config.toml
model = "class-conditioned image diffusion model"
dataset = "microscope photos of single blood and bone marrow cells"
train_examples = 97085
image_size = 48
horizontal_flip = true
conditioning = "class"
arch = "dit"
objective = "edm"
cond_dim = 256
targets = ["smear"]
num_classes = 2
cond_dropout = 0.1
norm = "rmsnorm"
activation = "swiglu"
mlp_ratio = 2.67
head_dim = 64
fused_qkv = false
qk_norm = false
inner_norm = false
kv_group_size = 2
patch_size = [6, 6]
layers = 10
width = 160
positions = "sincos"
optimizer = "nadamw"
lr = 0.00085
beta1 = 0.9
beta2 = 0.999
eps = 1e-06
grad_clip = 5.0
l1_shrink = 0.003
steps = 9600
batch_size = 128
epochs = 12.7
lr_schedule = "wsd"
decay_fraction = 0.4
final_lr_fraction = 0
warmup_steps = 480
weight_decay = 0.1
Rows from block 3, named by matrix and row number. Rows with one number belong to one neuron. Each number is 200 + 30 x the weight over its row's rms, rounded and kept within 0 to 999. All counts start at 0. After the name is the row's rms in percent of the matrix's.
# gate: MLP gate (model.blocks.3.mlp.gate.weight, 416x160), inputs 40-79
# fc1: MLP up (model.blocks.3.mlp.fc1.weight, 416x160), inputs 40-79
# fc2: MLP down (model.blocks.3.mlp.fc2.weight, 160x416, transposed), outputs 40-79
gate.339,098,199,216,199,238,181,208,203,194,179,141,157,155,180,195,168,185,178,156,138,207,228,161,180,204,194,140,131,198,167,199,159,199,176,133,176,181,192,156,200,164
fc1.339,119,181,224,199,188,200,201,178,228,221,181,219,163,176,180,181,224,200,199,164,195,211,230,217,153,212,215,201,190,206,253,232,175,156,203,157,200,190,203,209,265
fc2.339,118,200,183,204,195,208,243,212,185,210,206,211,194,210,212,192,200,209,216,221,207,126,172,154,205,241,227,185,224,246,187,241,200,171,194,195,237,200,265,184,266
gate.340,100,228,193,215,202,211,198,136,221,165,222,170,171,190,199,198,184,173,204,190,200,158,231,183,186,198,167,203,197,223,190,145,200,203,215,134,188,223,226,206,170
fc1.340,101,214,196,213,206,244,239,164,183,176,212,189,216,208,204,196,166,188,184,174,203,220,206,191,229,204,215,174,187,201,219,204,176,176,221,208,247,194,181,209,181
fc2.340,104,196,195,192,201,207,243,243,185,218,210,205,191,149,213,220,228,180,214,181,236,201,224,181,230,172,200,202,187,240,194,212,168,194,177,197,197,204,189,169,206
gate.341,071,190,222,162,210,224,233,246,218,225,252,244,215,221,200,204,255,194,200,231,196,213,200,223,202,205,240,218,152,198,198,195,249,197,216,244,238,215,188,200,230
fc1.341,081,201,159,171,167,252,166,190,196,169,223,200,159,238,145,149,217,139,238,158,200,155,195,155,229,199,222,209,199,220,179,178,248,200,201,215,171,213,175,212,223
fc2.341,077,259,149,227,199,213,245,208,194,212,205,189,190,124,166,227,223,210,200,218,214,153,172,226,193,197,154,158,179,160,201,191,203,202,188,207,250,209,242,211,176
gate.342,083,157,237,231,188,225,150,167,273,233,184,199,242,261,183,201,217,212,242,228,204,202,253,200,220,244,214,206,197,211,208,190,202,226,219,244,206,207,165,195,193
fc1.342,103,226,176,200,190,230,194,287,183,163,223,186,180,244,204,198,183,200,188,196,179,199,167,230,213,155,207,202,171,194,224,192,227,227,201,194,201,201,217,232,171
fc2.342,105,235,187,200,210,202,222,223,276,201,227,182,167,199,186,187,134,185,244,201,223,149,115,202,178,149,175,180,140,187,199,168,193,179,190,188,203,234,161,189,158
gate.343,076,219,170,199,183,167,220,193,203,194,220,195,194,221,200,224,186,211,242,158,180,191,164,186,166,198,179,200,184,178,235,180,203,185,195,187,176,217,204,204,199
fc1.343,089,211,151,241,144,281,200,206,226,190,230,210,182,159,197,163,198,130,189,214,195,219,166,199,248,192,190,259,182,197,208,200,208,229,177,207,245,188,222,243,144
fc2.343,089,242,277,202,225,187,193,188,241,187,226,201,213,193,261,194,208,223,169,208,205,209,231,212,210,219,238,218,214,248,200,247,200,197,200,253,216,180,199,178,216
gate.344,096,192,166,204,260,185,206,195,174,169,119,178,150,209,157,217,222,201,182,222,223,217,210,205,183,211,193,191,200,212,179,202,184,164,194,201,228,147,154,152,194
fc1.344,112,193,215,208,195,184,200,212,183,179,225,200,224,190,179,196,278,215,120,201,183,209,203,213,202,183,224,179,213,176,184,208,194,200,218,233,259,161,170,193,202
fc2.344,107,149,179,204,204,197,99,154,227,211,223,214,195,227,205,185,191,139,98,206,201,208,201,215,139,194,170,178,202,182,176,171,209,242,193,203,189,179,163,185,185
gate.345,073,183,218,239,202,191,210,193,238,191,194,207,195,215,205,182,247,163,172,249,189,192,231,199,231,221,160,221,214,198,188,164,216,171,205,221,200,194,168,192,180
fc1.345,099,192,151,233,271,250,195,203,194,201,234,167,213,193,220,170,169,204,238,216,206,208,194,206,211,187,205,208,209,212,256,194,215,236,173,213,205,203,170,211,204
fc2.345,093,182,194,262,230,191,194,195,175,177,163,207,202,202,244,217,202,221,213,236,204,200,205,172,205,203,235,260,203,232,183,223,167,172,266,213,209,201,235,167,202
gate.346,064,218,196,213,181,204,190,185,198,202,197,176,158,190,184,241,207,192,196,232,198,200,213,190,209,198,226,180,239,209,196,161,200,182,190,191,182,201,245,193,182
fc1.346,092,165,192,218,196,206,169,238,244,180,217,209,244,234,157,182,162,141,171,195,190,145,224,212,194,184,226,186,214,191,195,185,181,181,242,188,253,200,199,183,205
fc2.346,084,179,184,135,180,187,228,218,211,206,204,199,160,175,221,223,184,224,152,199,192,204,207,249,235,201,153,183,187,174,230,208,218,190,163,224,231,163,211,217,179
gate.347,076,188,200,183,258,179,170,210,197,213,188,236,217,211,243,292,179,246,239,213,199,206,224,205,205,193,198,186,225,219,158,244,223,199,208,257,156,225,172,201,259
fc1.347,086,207,211,219,247,267,103,199,138,186,190,251,202,169,234,153,231,201,211,231,172,199,222,190,228,184,203,208,208,200,169,200,200,174,199,203,240,166,189,201,177
fc2.347,099,181,175,253,217,223,239,165,209,220,212,155,210,195,226,213,214,199,175,212,197,135,237,206,202,160,207,178,189,261,215,205,200,246,201,218,210,201,272,169,201
gate.348,080,250,226,203,181,177,195,217,192,182,218,207,221,185,230,193,144,192,189,173,186,201,204,214,150,168,197,200,188,143,199,149,187,209,195,170,229,211,185,228,144
fc1.348,100,178,204,208,174,207,198,196,246,229,202,196,190,148,196,224,207,194,159,169,182,207,191,181,166,134,219,169,177,218,188,192,200,178,220,190,186,160,109,145,207
fc2.348,097,234,201,244,233,229,228,129,182,197,220,194,198,229,152,161,170,150,240,208,212,146,195,188,146,200,215,199,232,205,236,205,199,188,226,136,182,143,207,237,177
gate.349,135,210,183,224,198,240,179,176,183,199,200,209,218,132,183,188,168,201,221,192,195,196,181,221,181,183,202,223,192,204,209,229,198,171,212,195,212,161,173,185,179
fc1.349,102,154,159,204,230,203,195,168,179,193,173,213,210,152,207,186,183,202,187,178,210,199,180,209,177,193,197,201,195,199,181,209,190,192,213,212,216,168,206,179,200
fc2.349,121,196,193,205,202,205,185,208,206,195,208,201,217,136,197,186,177,192,212,207,193,201,201,222,199,207,257,202,217,228,200,227,195,163,234,191,108,215,178,204,200
gate.350,066,228,183,166,196,194,234,240,195,225,209,198,195,224,204,191,198,248,303,208,235,219,176,189,174,167,136,192,230,219,236,158,149,200,231,190,201,202,234,260,216
fc1.350,071,229,165,196,212,177,209,253,211,152,233,221,265,185,223,197,211,257,161,190,199,207,198,202,170,201,165,198,244,229,174,124,205,191,185,190,202,217,195,228,200
fc2.350,066,211,183,186,182,191,199,200,199,203,191,173,216,232,243,181,202,182,200,166,187,194,236,207,200,207,268,252,232,275,140,241,266,261,216,222,170,235,177,197,221
gate.351,102,194,229,214,173,201,181,119,176,190,180,169,193,197,158,142,187,119,153,169,171,181,185,176,188,190,197,186,200,213,172,156,203,177,219,196,172,185,220,165,165
fc1.351,104,166,281,146,102,138,172,161,214,174,214,188,211,221,167,212,198,189,141,172,246,193,179,199,200,192,199,204,177,193,202,165,187,205,211,193,186,167,201,183,188
fc2.351,089,158,187,210,200,195,173,207,106,233,164,201,230,253,208,172,200,173,190,197,134,200,224,183,232,240,213,226,206,254,164,199,189,244,248,186,198,211,261,208,181
gate.352,082,184,169,198,144,273,175,177,201,160,233,196,181,203,175,207,171,201,201,198,199,229,214,173,138,223,191,198,201,195,239,201,186,178,146,222,200,155,253,172,229
fc1.352,097,207,146,169,233,200,188,155,251,184,221,192,195,246,195,207,202,175,231,200,206,196,197,231,194,215,150,200,227,216,219,194,216,240,232,199,216,197,206,223,194
fc2.352,091,303,286,225,220,206,142,217,184,196,149,186,183,202,176,222,151,190,245,206,187,208,194,224,176,184,183,204,209,175,210,176,182,216,225,199,216,212,211,224,178
gate.353,069,220,160,197,186,167,223,215,229,219,247,232,239,201,200,261,246,246,263,193,209,200,223,252,214,226,217,250,194,239,192,205,199,201,199,288,199,177,236,215,203
fc1.353,078,195,213,219,200,232,199,206,233,184,152,275,201,216,227,185,175,204,206,261,215,231,190,207,194,196,221,199,199,203,282,190,169,201,166,206,206,244,223,232,257
fc2.353,077,188,213,215,200,173,203,211,196,207,184,213,203,219,260,207,243,226,197,133,165,234,218,172,170,234,217,208,266,202,183,255,237,247,212,187,161,244,134,197,225
gate.354,071,320,180,192,190,220,276,204,194,220,198,215,231,189,194,208,202,183,216,240,184,202,203,174,198,185,198,202,201,211,183,195,173,160,187,203,196,203,190,173,193
fc1.354,096,197,218,197,200,212,194,162,157,206,146,194,182,151,208,163,203,146,108,184,153,195,179,185,154,201,198,166,200,202,208,195,228,213,202,194,180,169,199,207,199
fc2.354,089,288,265,207,193,235,234,213,209,190,200,210,165,194,189,199,179,244,209,160,208,201,204,205,212,178,184,159,167,148,238,193,204,173,205,218,226,185,178,258,219
gate.355,075,185,260,366,276,215,255,249,206,233,200,199,203,218,181,212,183,198,225,230,196,191,187,220,206,187,235,230,208,241,196,193,218,178,227,221,194,235,224,209,218
fc1.355,096,199,154,121,41,112,155,127,155,191,170,183,210,214,200,223,194,172,170,192,214,195,210,211,229,200,215,218,219,219,188,204,203,203,205,201,205,200,222,200,185
fc2.355,088,302,207,142,263,296,258,137,281,145,242,150,182,168,190,196,197,203,198,198,207,205,192,203,201,194,197,198,200,204,194,184,202,184,204,217,210,188,204,188,195
gate.356,115,192,206,169,185,203,207,201,176,168,199,158,145,153,147,195,143,152,186,168,192,182,184,154,129,142,182,176,192,182,131,181,188,158,183,135,182,157,203,201,172
fc1.356,096,256,254,159,192,204,199,232,206,186,244,223,205,199,141,195,200,185,175,200,216,220,207,214,202,242,245,159,208,218,195,158,202,202,215,199,227,203,257,226,205
fc2.356,096,195,201,238,210,166,182,162,204,201,188,209,161,195,167,201,156,157,238,219,228,190,146,203,179,219,200,226,150,217,290,171,178,188,212,164,230,221,222,238,199
gate.357,119,176,195,160,223,189,202,276,222,228,211,200,195,186,210,212,215,240,206,197,201,241,196,199,142,217,220,202,172,209,198,171,285,219,203,167,203,196,189,186,198
fc1.357,111,214,205,248,198,187,192,147,199,176,191,232,209,202,182,191,203,180,224,207,200,200,224,206,236,186,156,191,202,200,217,198,156,203,200,224,212,234,199,263,223
fc2.357,110,195,203,250,226,197,232,184,127,176,190,200,171,185,150,194,200,177,202,171,229,231,193,171,150,228,189,216,181,185,183,188,236,204,223,205,195,198,218,194,182
gate.358,095,209,217,205,180,169,182,228,247,179,213,158,178,175,173,265,270,250,307,210,159,201,208,178,179,162,196,194,208,196,182,158,179,180,207,186,234,194,230,176,201
fc1.358,104,221,189,179,224,184,218,212,172,188,187,208,192,166,240,145,144,203,159,172,235,199,193,207,241,206,166,226,184,199,212,233,211,186,175,204,201,224,183,209,189
fc2.358,108,201,185,208,220,213,195,148,236,210,184,214,194,222,255,229,149,178,167,222,171,227,158,192,272,208,176,190,149,233,189,220,171,214,190,184,193,208,192,196,201
gate.359,080,236,193,132,173,207,153,213,204,161,194,190,200,171,155,211,200,194,248,194,177,229,179,194,224,205,203,200,191,173,176,163,204,225,187,226,200,193,207,176,140
fc1.359,108,183,200,206,208,155,168,217,167,222,152,200,218,172,192,188,191,128,207,152,166,203,163,180,144,151,142,188,187,198,185,203,186,207,187,202,181,200,204,190,200
fc2.359,090,208,278,220,201,175,176,217,220,221,190,210,278,221,202,183,215,211,245,201,155,235,242,133,226,185,221,231,200,240,187,233,204,202,225,214,210,234,152,195,222
gate.360,104,181,234,194,210,115,234,206,232,183,139,201,205,210,164,208,214,213,159,174,208,190,221,207,196,217,206,252,196,237,168,176,189,200,191,181,222,202,214,204,200
fc1.360,119,186,264,247,152,219,161,179,192,211,233,154,184,196,182,165,207,192,157,211,183,214,164,201,148,124,200,195,215,182,206,210,200,207,193,205,141,179,232,207,218
fc2.360,100,177,165,233,202,176,272,192,174,210,214,136,205,192,151,171,219,199,205,274,214,187,203,211,190,220,213,205,201,199,226,186,159,197,181,238,270,211,199,250,138
gate.361,138,164,188,190,176,155,172,198,244,202,208,172,200,169,197,139,183,209,182,218,186,233,214,179,196,197,201,237,238,204,199,220,252,181,204,178,221,186,198,218,245
fc1.361,089,176,148,210,166,168,195,200,224,160,231,221,194,166,180,150,171,226,200,215,175,230,198,192,187,145,201,248,207,214,183,185,246,207,196,195,227,184,182,245,253
fc2.361,098,247,199,204,184,223,180,178,154,234,202,207,213,210,194,258,188,243,182,195,193,237,263,218,198,220,212,248,269,222,184,227,261,194,228,219,182,211,227,117,246
gate.362,094,208,204,194,252,170,230,179,184,153,205,190,192,196,129,173,141,148,196,168,145,159,199,160,166,165,164,158,203,189,169,200,149,180,205,173,201,186,173,170,146
fc1.362,113,257,138,148,152,145,187,199,208,200,214,187,189,252,149,201,184,200,247,180,239,200,262,220,193,228,223,201,200,221,218,258,199,258,211,174,220,203,215,202,189
fc2.362,108,241,220,257,188,201,184,225,193,199,192,222,167,199,200,201,159,188,183,231,222,174,234,211,184,200,207,195,173,181,231,225,190,217,150,220,204,170,186,244,186
gate.363,085,172,209,192,226,174,210,200,207,121,195,166,199,171,178,198,201,240,159,190,192,196,205,161,173,243,219,194,198,226,200,156,216,187,239,208,204,231,167,160,184
fc1.363,083,184,187,138,245,199,211,224,224,194,180,193,215,151,214,190,190,203,178,201,198,214,207,173,167,192,197,201,196,212,163,196,203,168,207,222,203,229,172,179,181
fc2.363,080,211,220,193,186,249,198,225,189,213,199,235,268,229,174,174,200,203,206,239,152,207,192,202,216,221,205,201,247,203,198,215,245,223,200,163,187,209,194,153,225
gate.364,081,208,238,185,181,149,197,218,157,162,214,204,184,201,222,181,163,202,207,188,210,209,222,204,156,210,151,239,224,187,194,235,177,201,189,119,213,239,227,199,188
fc1.364,086,150,196,200,187,260,214,248,152,249,161,194,199,217,226,199,161,230,236,217,214,167,201,201,167,202,195,226,195,202,222,193,202,200,169,196,218,212,247,184,204
fc2.364,088,192,241,207,232,194,204,207,153,218,188,193,205,192,190,203,193,160,168,177,205,189,222,225,195,217,199,243,206,208,212,169,186,227,212,135,202,157,128,217,155
gate.365,113,173,224,236,199,234,174,232,198,199,215,165,200,196,157,196,218,175,199,159,155,200,176,207,211,193,213,149,145,192,134,206,200,206,190,201,208,171,150,198,172
fc1.365,115,213,203,226,196,185,232,220,219,191,263,258,226,230,200,230,267,217,230,201,224,225,226,231,259,203,254,196,246,186,207,230,259,202,248,229,267,199,180,198,181
fc2.365,096,219,185,225,203,214,209,180,189,214,239,210,166,243,197,255,148,120,213,217,236,154,200,194,145,182,162,210,128,136,204,199,234,176,180,215,200,217,159,201,189
gate.366,081,243,215,226,205,206,180,153,201,206,202,144,200,165,173,197,225,205,166,188,245,217,201,218,203,208,217,200,165,197,175,172,179,160,224,185,216,217,197,169,201
fc1.366,086,176,198,212,178,192,231,201,218,157,154,156,238,190,173,194,227,221,203,178,161,198,187,213,251,183,212,197,188,224,181,197,196,200,203,189,199,221,190,212,217
fc2.366,087,157,172,205,173,145,176,228,172,226,201,187,201,170,192,209,215,169,252,237,209,214,217,199,203,229,165,223,208,187,214,213,175,230,197,240,161,218,232,214,168
gate.367,067,196,232,200,186,176,150,208,184,180,184,167,179,155,226,257,202,199,227,176,221,196,186,200,200,218,208,210,223,213,202,205,203,165,248,200,208,195,161,170,200
fc1.367,093,219,244,203,199,230,196,220,241,176,232,256,171,203,171,186,180,219,139,208,180,144,200,193,190,162,201,192,198,140,188,185,159,215,175,205,212,183,182,181,200
fc2.367,095,196,179,233,205,193,152,207,120,243,201,198,204,212,124,220,176,223,198,196,208,199,220,239,149,203,203,237,189,190,167,184,176,149,239,240,188,160,216,196,201
gate.368,070,99,191,153,220,198,180,175,238,183,194,149,194,228,203,232,199,187,106,208,252,184,209,257,184,219,237,208,216,198,200,191,246,202,210,218,166,187,247,204,210
fc1.368,094,247,255,189,210,199,204,178,253,249,186,199,216,206,242,228,190,247,178,261,227,213,209,192,196,217,231,208,206,236,237,192,221,202,190,247,262,164,194,228,241
fc2.368,094,242,240,166,179,229,177,199,170,204,193,211,222,227,219,173,210,236,300,212,205,231,217,187,193,191,229,174,238,193,179,200,250,219,233,230,208,200,155,195,214
gate.369,108,152,264,228,172,195,185,124,233,212,200,160,189,207,192,168,209,203,213,190,247,194,215,191,218,188,183,199,206,203,245,177,250,172,210,193,182,198,222,235,167
fc1.369,119,252,122,184,218,220,217,251,203,202,233,200,213,243,166,199,190,188,182,175,164,235,188,214,177,192,180,207,195,211,212,172,169,218,228,233,178,190,217,198,196
fc2.369,116,192,163,193,149,208,247,215,254,189,245,211,209,221,207,187,179,187,152,220,209,184,184,220,197,212,210,234,198,255,205,172,191,205,273,169,183,170,195,191,196
gate.370,065,225,177,170,193,208,225,227,217,216,257,238,241,164,176,165,214,220,213,276,194,210,245,179,163,189,204,234,205,237,222,187,189,219,190,235,201,154,213,226,179
fc1.370,078,217,203,178,253,197,157,172,245,231,156,198,196,203,177,199,199,223,184,192,170,202,198,146,178,245,205,190,199,197,199,231,243,168,193,255,194,184,180,202,239
fc2.370,087,189,134,199,181,223,242,225,199,219,238,243,201,195,204,189,187,147,168,163,202,192,208,201,197,185,173,149,209,187,286,202,201,223,128,187,200,183,212,262,217
gate.371,069,255,229,187,238,213,222,171,230,220,201,181,208,233,253,176,179,195,142,197,200,189,173,219,176,186,206,204,186,166,209,187,173,260,197,182,233,205,218,204,212
fc1.371,083,182,159,139,198,155,199,193,193,208,201,135,174,217,172,206,207,183,227,208,204,194,201,217,188,200,200,187,205,153,201,198,203,214,218,209,195,173,161,199,192
fc2.371,080,222,186,214,188,181,266,198,222,222,224,155,199,218,184,217,207,198,107,245,246,179,196,226,209,186,195,174,203,190,249,223,201,199,200,199,185,137,219,255,195
gate.372,105,170,184,145,225,191,217,217,193,192,204,202,193,186,211,164,188,210,215,183,183,220,202,147,166,229,201,207,213,203,218,190,215,178,202,198,169,180,153,187,182
fc1.372,100,191,186,198,231,149,220,284,181,199,202,231,203,172,182,182,202,207,249,197,210,219,188,175,189,205,209,248,254,215,218,215,251,196,202,228,208,213,149,189,200
fc2.372,105,213,198,173,166,179,217,207,269,194,208,182,210,162,215,208,234,207,171,229,186,191,185,190,206,191,157,195,218,201,190,228,184,208,155,247,257,163,179,210,204
gate.373,102,148,193,185,207,202,157,264,171,228,172,200,197,168,212,201,217,211,172,158,206,195,184,228,111,209,169,197,159,160,232,177,236,206,248,161,166,206,232,204,210
fc1.373,090,238,187,227,179,164,270,182,198,178,230,219,196,211,140,213,209,172,233,199,192,208,197,165,258,232,202,216,233,211,162,239,196,201,195,189,240,196,181,191,161
fc2.373,107,152,181,228,188,202,201,166,223,158,219,232,167,227,178,184,181,165,164,202,237,171,196,215,280,163,200,207,195,224,210,228,162,178,175,165,204,170,197,186,205
gate.374,081,171,209,169,170,239,179,189,171,183,166,205,184,210,181,178,182,228,240,231,176,192,200,217,189,204,201,242,217,185,189,209,195,160,234,219,230,223,245,207,242
fc1.374,093,251,147,160,197,230,267,225,216,201,230,218,190,188,199,147,212,191,247,172,200,235,200,219,185,213,203,163,215,185,226,201,199,203,242,181,147,208,190,221,188
fc2.374,104,167,190,158,202,237,213,220,217,191,215,181,222,214,215,203,159,200,192,223,200,187,216,259,196,229,153,196,197,216,206,204,183,222,205,222,190,237,189,232,212
gate.375,069,180,203,153,232,153,179,209,224,171,191,195,162,146,222,146,204,222,156,199,234,206,203,192,165,214,198,230,176,185,163,198,195,179,190,159,205,195,210,197,225
fc1.375,100,169,222,222,187,173,167,174,226,177,182,220,228,167,175,206,266,206,239,198,164,218,224,196,207,200,215,223,236,287,224,202,166,222,214,270,181,205,219,220,214
fc2.375,095,264,245,102,180,223,216,223,214,198,194,209,175,213,212,203,177,206,247,167,235,196,207,246,169,186,186,209,201,194,235,213,198,171,175,192,187,189,200,202,207
gate.376,070,223,266,179,198,186,215,162,234,149,189,237,185,176,171,235,173,197,230,164,239,182,192,212,194,212,148,234,183,198,199,181,203,174,237,157,203,167,209,198,171
fc1.376,096,219,186,240,186,156,221,213,133,204,201,206,151,210,176,191,161,224,223,161,199,176,187,196,162,156,168,147,198,208,169,221,197,152,169,204,199,201,176,216,184
fc2.376,092,245,205,225,239,237,258,197,205,207,194,200,157,183,217,185,211,199,293,172,195,206,203,224,207,198,192,209,200,215,229,241,286,194,200,202,201,197,201,161,198
gate.377,102,198,190,199,231,137,139,197,198,189,159,183,179,167,152,209,192,196,163,119,160,157,171,179,191,180,191,159,194,177,178,199,185,188,201,180,127,135,123,179,194
fc1.377,115,228,194,279,206,185,193,199,242,178,203,216,201,181,184,168,201,174,197,183,195,196,195,204,186,204,216,164,200,199,160,158,196,190,270,192,188,195,188,199,180
fc2.377,104,224,216,168,237,185,176,204,196,211,175,166,202,213,208,190,185,197,132,154,203,219,240,196,184,224,217,222,200,226,197,171,159,220,231,213,212,245,182,138,200
gate.378,107,183,163,164,195,210,242,185,186,214,188,188,178,220,216,213,148,159,256,199,193,220,169,183,178,189,131,198,199,196,200,167,195,183,193,204,186,190,193,219,208
fc1.378,103,234,200,235,207,204,182,226,228,126,177,244,206,174,201,218,223,228,160,217,253,198,169,250,212,226,277,213,229,190,199,196,200,218,191,208,225,212,205,189,175
fc2.378,092,191,201,197,195,204,191,133,194,159,218,172,196,228,195,164,227,211,228,187,195,207,218,186,192,220,219,214,235,198,197,169,240,189,264,232,127,206,58,216,209
gate.379,075,190,192,183,221,200,212,182,188,203,155,200,202,159,142,124,223,190,256,165,241,201,190,156,200,227,127,176,175,189,190,200,185,188,204,177,181,179,172,199,169
fc1.379,103,188,197,216,203,172,197,201,200,196,157,160,151,182,179,189,195,198,255,165,195,178,182,156,202,170,184,146,132,170,171,139,191,169,200,175,140,160,214,200,211
fc2.379,090,167,228,200,200,213,231,201,208,200,200,244,264,208,258,200,211,227,201,163,143,213,218,156,253,225,200,234,200,212,145,237,207,253,200,184,226,254,199,190,235
gate.380,070,198,203,204,175,158,203,201,223,239,202,227,231,253,227,231,221,247,249,255,256,252,236,216,214,242,237,241,235,258,229,224,268,219,290,260,208,253,213,235,246
fc1.380,082,215,200,316,301,239,214,221,207,206,202,154,210,228,163,173,238,145,239,190,155,215,198,179,212,235,197,189,195,185,141,205,200,217,202,164,200,205,206,167,181
fc2.380,089,164,202,262,152,118,170,242,153,236,194,200,181,162,203,201,189,168,185,211,201,187,149,239,171,200,172,180,182,168,215,173,164,158,188,222,216,191,232,200,201
gate.381,090,195,192,206,187,203,191,192,189,197,170,204,155,210,208,271,240,194,208,158,219,217,182,230,185,197,254,180,219,202,200,197,175,183,271,232,191,192,202,162,158
fc1.381,089,175,218,278,157,138,219,224,200,198,166,215,200,225,180,159,197,202,205,204,181,172,174,219,208,199,170,187,179,228,181,206,225,197,150,215,191,224,198,218,239
fc2.381,101,210,171,214,194,223,201,228,220,186,163,202,210,191,202,269,184,241,207,177,220,179,215,212,221,195,177,193,207,222,233,217,270,186,137,213,204,196,189,150,265
gate.382,064,234,193,246,131,234,189,176,219,195,196,179,173,229,189,191,191,196,197,204,239,212,198,200,159,210,204,205,183,208,243,188,172,201,233,236,206,199,202,226,194
fc1.382,075,202,226,144,146,209,161,212,173,225,202,224,224,245,203,198,139,249,196,202,191,199,200,201,294,269,173,180,216,218,199,223,200,252,194,184,199,188,173,208,163
fc2.382,083,116,151,181,236,235,220,180,174,213,224,208,203,217,228,197,244,217,201,201,165,183,211,176,216,220,201,192,191,216,177,192,182,215,219,203,142,232,203,216,211
gate.383,097,212,205,157,222,188,169,196,203,168,163,192,201,185,168,203,229,211,191,203,189,177,223,168,229,201,200,190,200,140,162,193,202,168,176,184,179,156,156,168,203
fc1.383,093,158,198,198,232,192,181,208,218,184,213,206,185,206,193,132,189,193,232,209,201,166,181,202,189,229,172,207,197,170,223,215,214,212,219,184,134,199,200,210,199
fc2.383,092,152,194,221,211,199,134,245,191,135,231,170,193,238,198,171,272,239,301,214,180,240,195,186,209,199,285,174,209,201,204,234,146,217,242,196,199,215,199,184,167
gate.384,070,145,195,117,207,160,218,203,207,231,205,197,217,275,175,209,193,176,250,216,190,208,211,186,192,183,203,182,176,200,231,147,185,226,202,224,170,220,228,213,195
fc1.384,100,191,237,229,239,209,172,158,242,225,192,186,202,268,176,225,215,178,238,232,210,224,202,191,195,211,213,182,188,202,223,139,237,227,199,244,224,223,228,227,241
fc2.384,094,237,164,140,245,249,205,233,239,208,245,212,193,216,224,182,217,193,176,236,200,232,191,173,189,242,203,232,203,236,167,206,170,202,181,187,191,208,188,154,195
gate.385,084,191,189,249,204,247,150,162,255,190,230,190,209,239,195,203,187,172,215,196,190,222,207,262,265,196,240,182,185,213,202,154,163,179,217,204,228,187,159,217,146
fc1.385,101,208,184,201,172,205,181,151,162,187,185,178,145,200,196,189,200,209,178,174,214,145,192,194,208,244,201,227,211,207,242,231,187,223,190,232,165,218,214,186,204
fc2.385,089,204,220,178,207,200,179,257,210,147,199,192,144,150,248,250,197,211,187,173,207,172,202,263,133,176,194,193,193,235,240,176,192,199,193,166,278,176,198,268,196
gate.386,126,209,199,195,231,190,164,201,180,180,180,184,200,183,204,216,217,217,184,169,186,217,218,196,175,195,203,111,193,197,151,180,221,155,205,271,201,161,146,114,164
fc1.386,121,256,220,219,179,198,238,137,194,204,173,211,202,209,201,235,193,201,183,194,244,171,204,210,254,192,219,226,161,162,197,173,159,222,182,196,209,210,238,225,210
fc2.386,123,210,182,220,203,195,221,168,215,208,197,188,176,197,196,261,175,181,145,163,217,186,232,243,178,212,214,170,216,203,230,184,195,165,208,217,217,212,230,231,207
gate.387,087,209,219,206,222,204,205,222,214,187,265,190,202,225,200,188,206,201,190,214,191,226,164,200,220,197,168,214,240,142,208,179,214,195,177,201,180,210,241,186,200
fc1.387,101,172,183,194,185,184,206,173,268,196,211,230,248,252,178,239,237,193,250,205,247,208,213,200,232,280,204,245,222,241,224,200,185,237,194,221,240,206,189,224,205
fc2.387,112,201,206,180,215,193,202,269,213,189,149,212,209,257,203,165,199,218,235,176,214,213,203,190,197,167,218,229,238,199,160,192,199,232,204,196,205,177,128,138,219
gate.388,182,202,191,223,140,192,180,200,209,194,191,203,218,189,201,108,197,179,224,191,247,181,153,156,196,208,159,192,175,188,210,248,199,183,121,184,213,212,199,202,198
fc1.388,103,190,211,177,196,227,195,223,132,210,185,201,246,194,200,152,255,202,241,183,287,210,167,214,238,215,205,158,201,180,224,204,187,139,164,204,202,202,201,158,158
fc2.388,104,199,216,186,238,206,204,232,201,205,183,201,228,214,176,258,216,171,214,197,121,203,146,201,211,241,209,178,244,210,199,216,209,132,160,208,183,197,194,190,163
gate.389,111,233,202,190,207,191,164,176,202,203,212,201,179,150,193,200,202,157,164,160,200,226,190,193,177,178,141,195,194,224,204,192,134,210,169,168,158,236,198,176,179
fc1.389,102,231,96,205,202,211,171,197,198,213,221,189,186,192,201,189,172,188,221,174,248,188,189,200,203,186,194,227,190,218,196,238,190,203,190,200,139,188,206,201,192
fc2.389,111,214,214,202,161,173,201,258,197,198,196,199,175,236,221,205,233,253,238,130,197,210,234,200,185,173,282,196,217,162,236,191,199,191,237,228,165,206,238,192,190
gate.390,077,142,133,212,233,182,203,181,214,270,156,200,200,203,157,221,185,187,272,191,221,211,220,169,196,214,174,233,229,192,200,211,200,199,173,173,179,223,180,202,229
fc1.390,092,281,255,172,213,206,259,202,202,202,183,202,236,206,194,223,184,209,117,241,200,210,211,223,240,168,200,241,183,196,168,219,175,247,204,134,253,188,176,231,241
fc2.390,090,185,180,229,170,141,150,206,201,207,218,239,215,183,204,208,211,222,205,239,169,194,175,185,185,195,192,122,157,157,205,247,234,198,138,203,232,203,200,172,176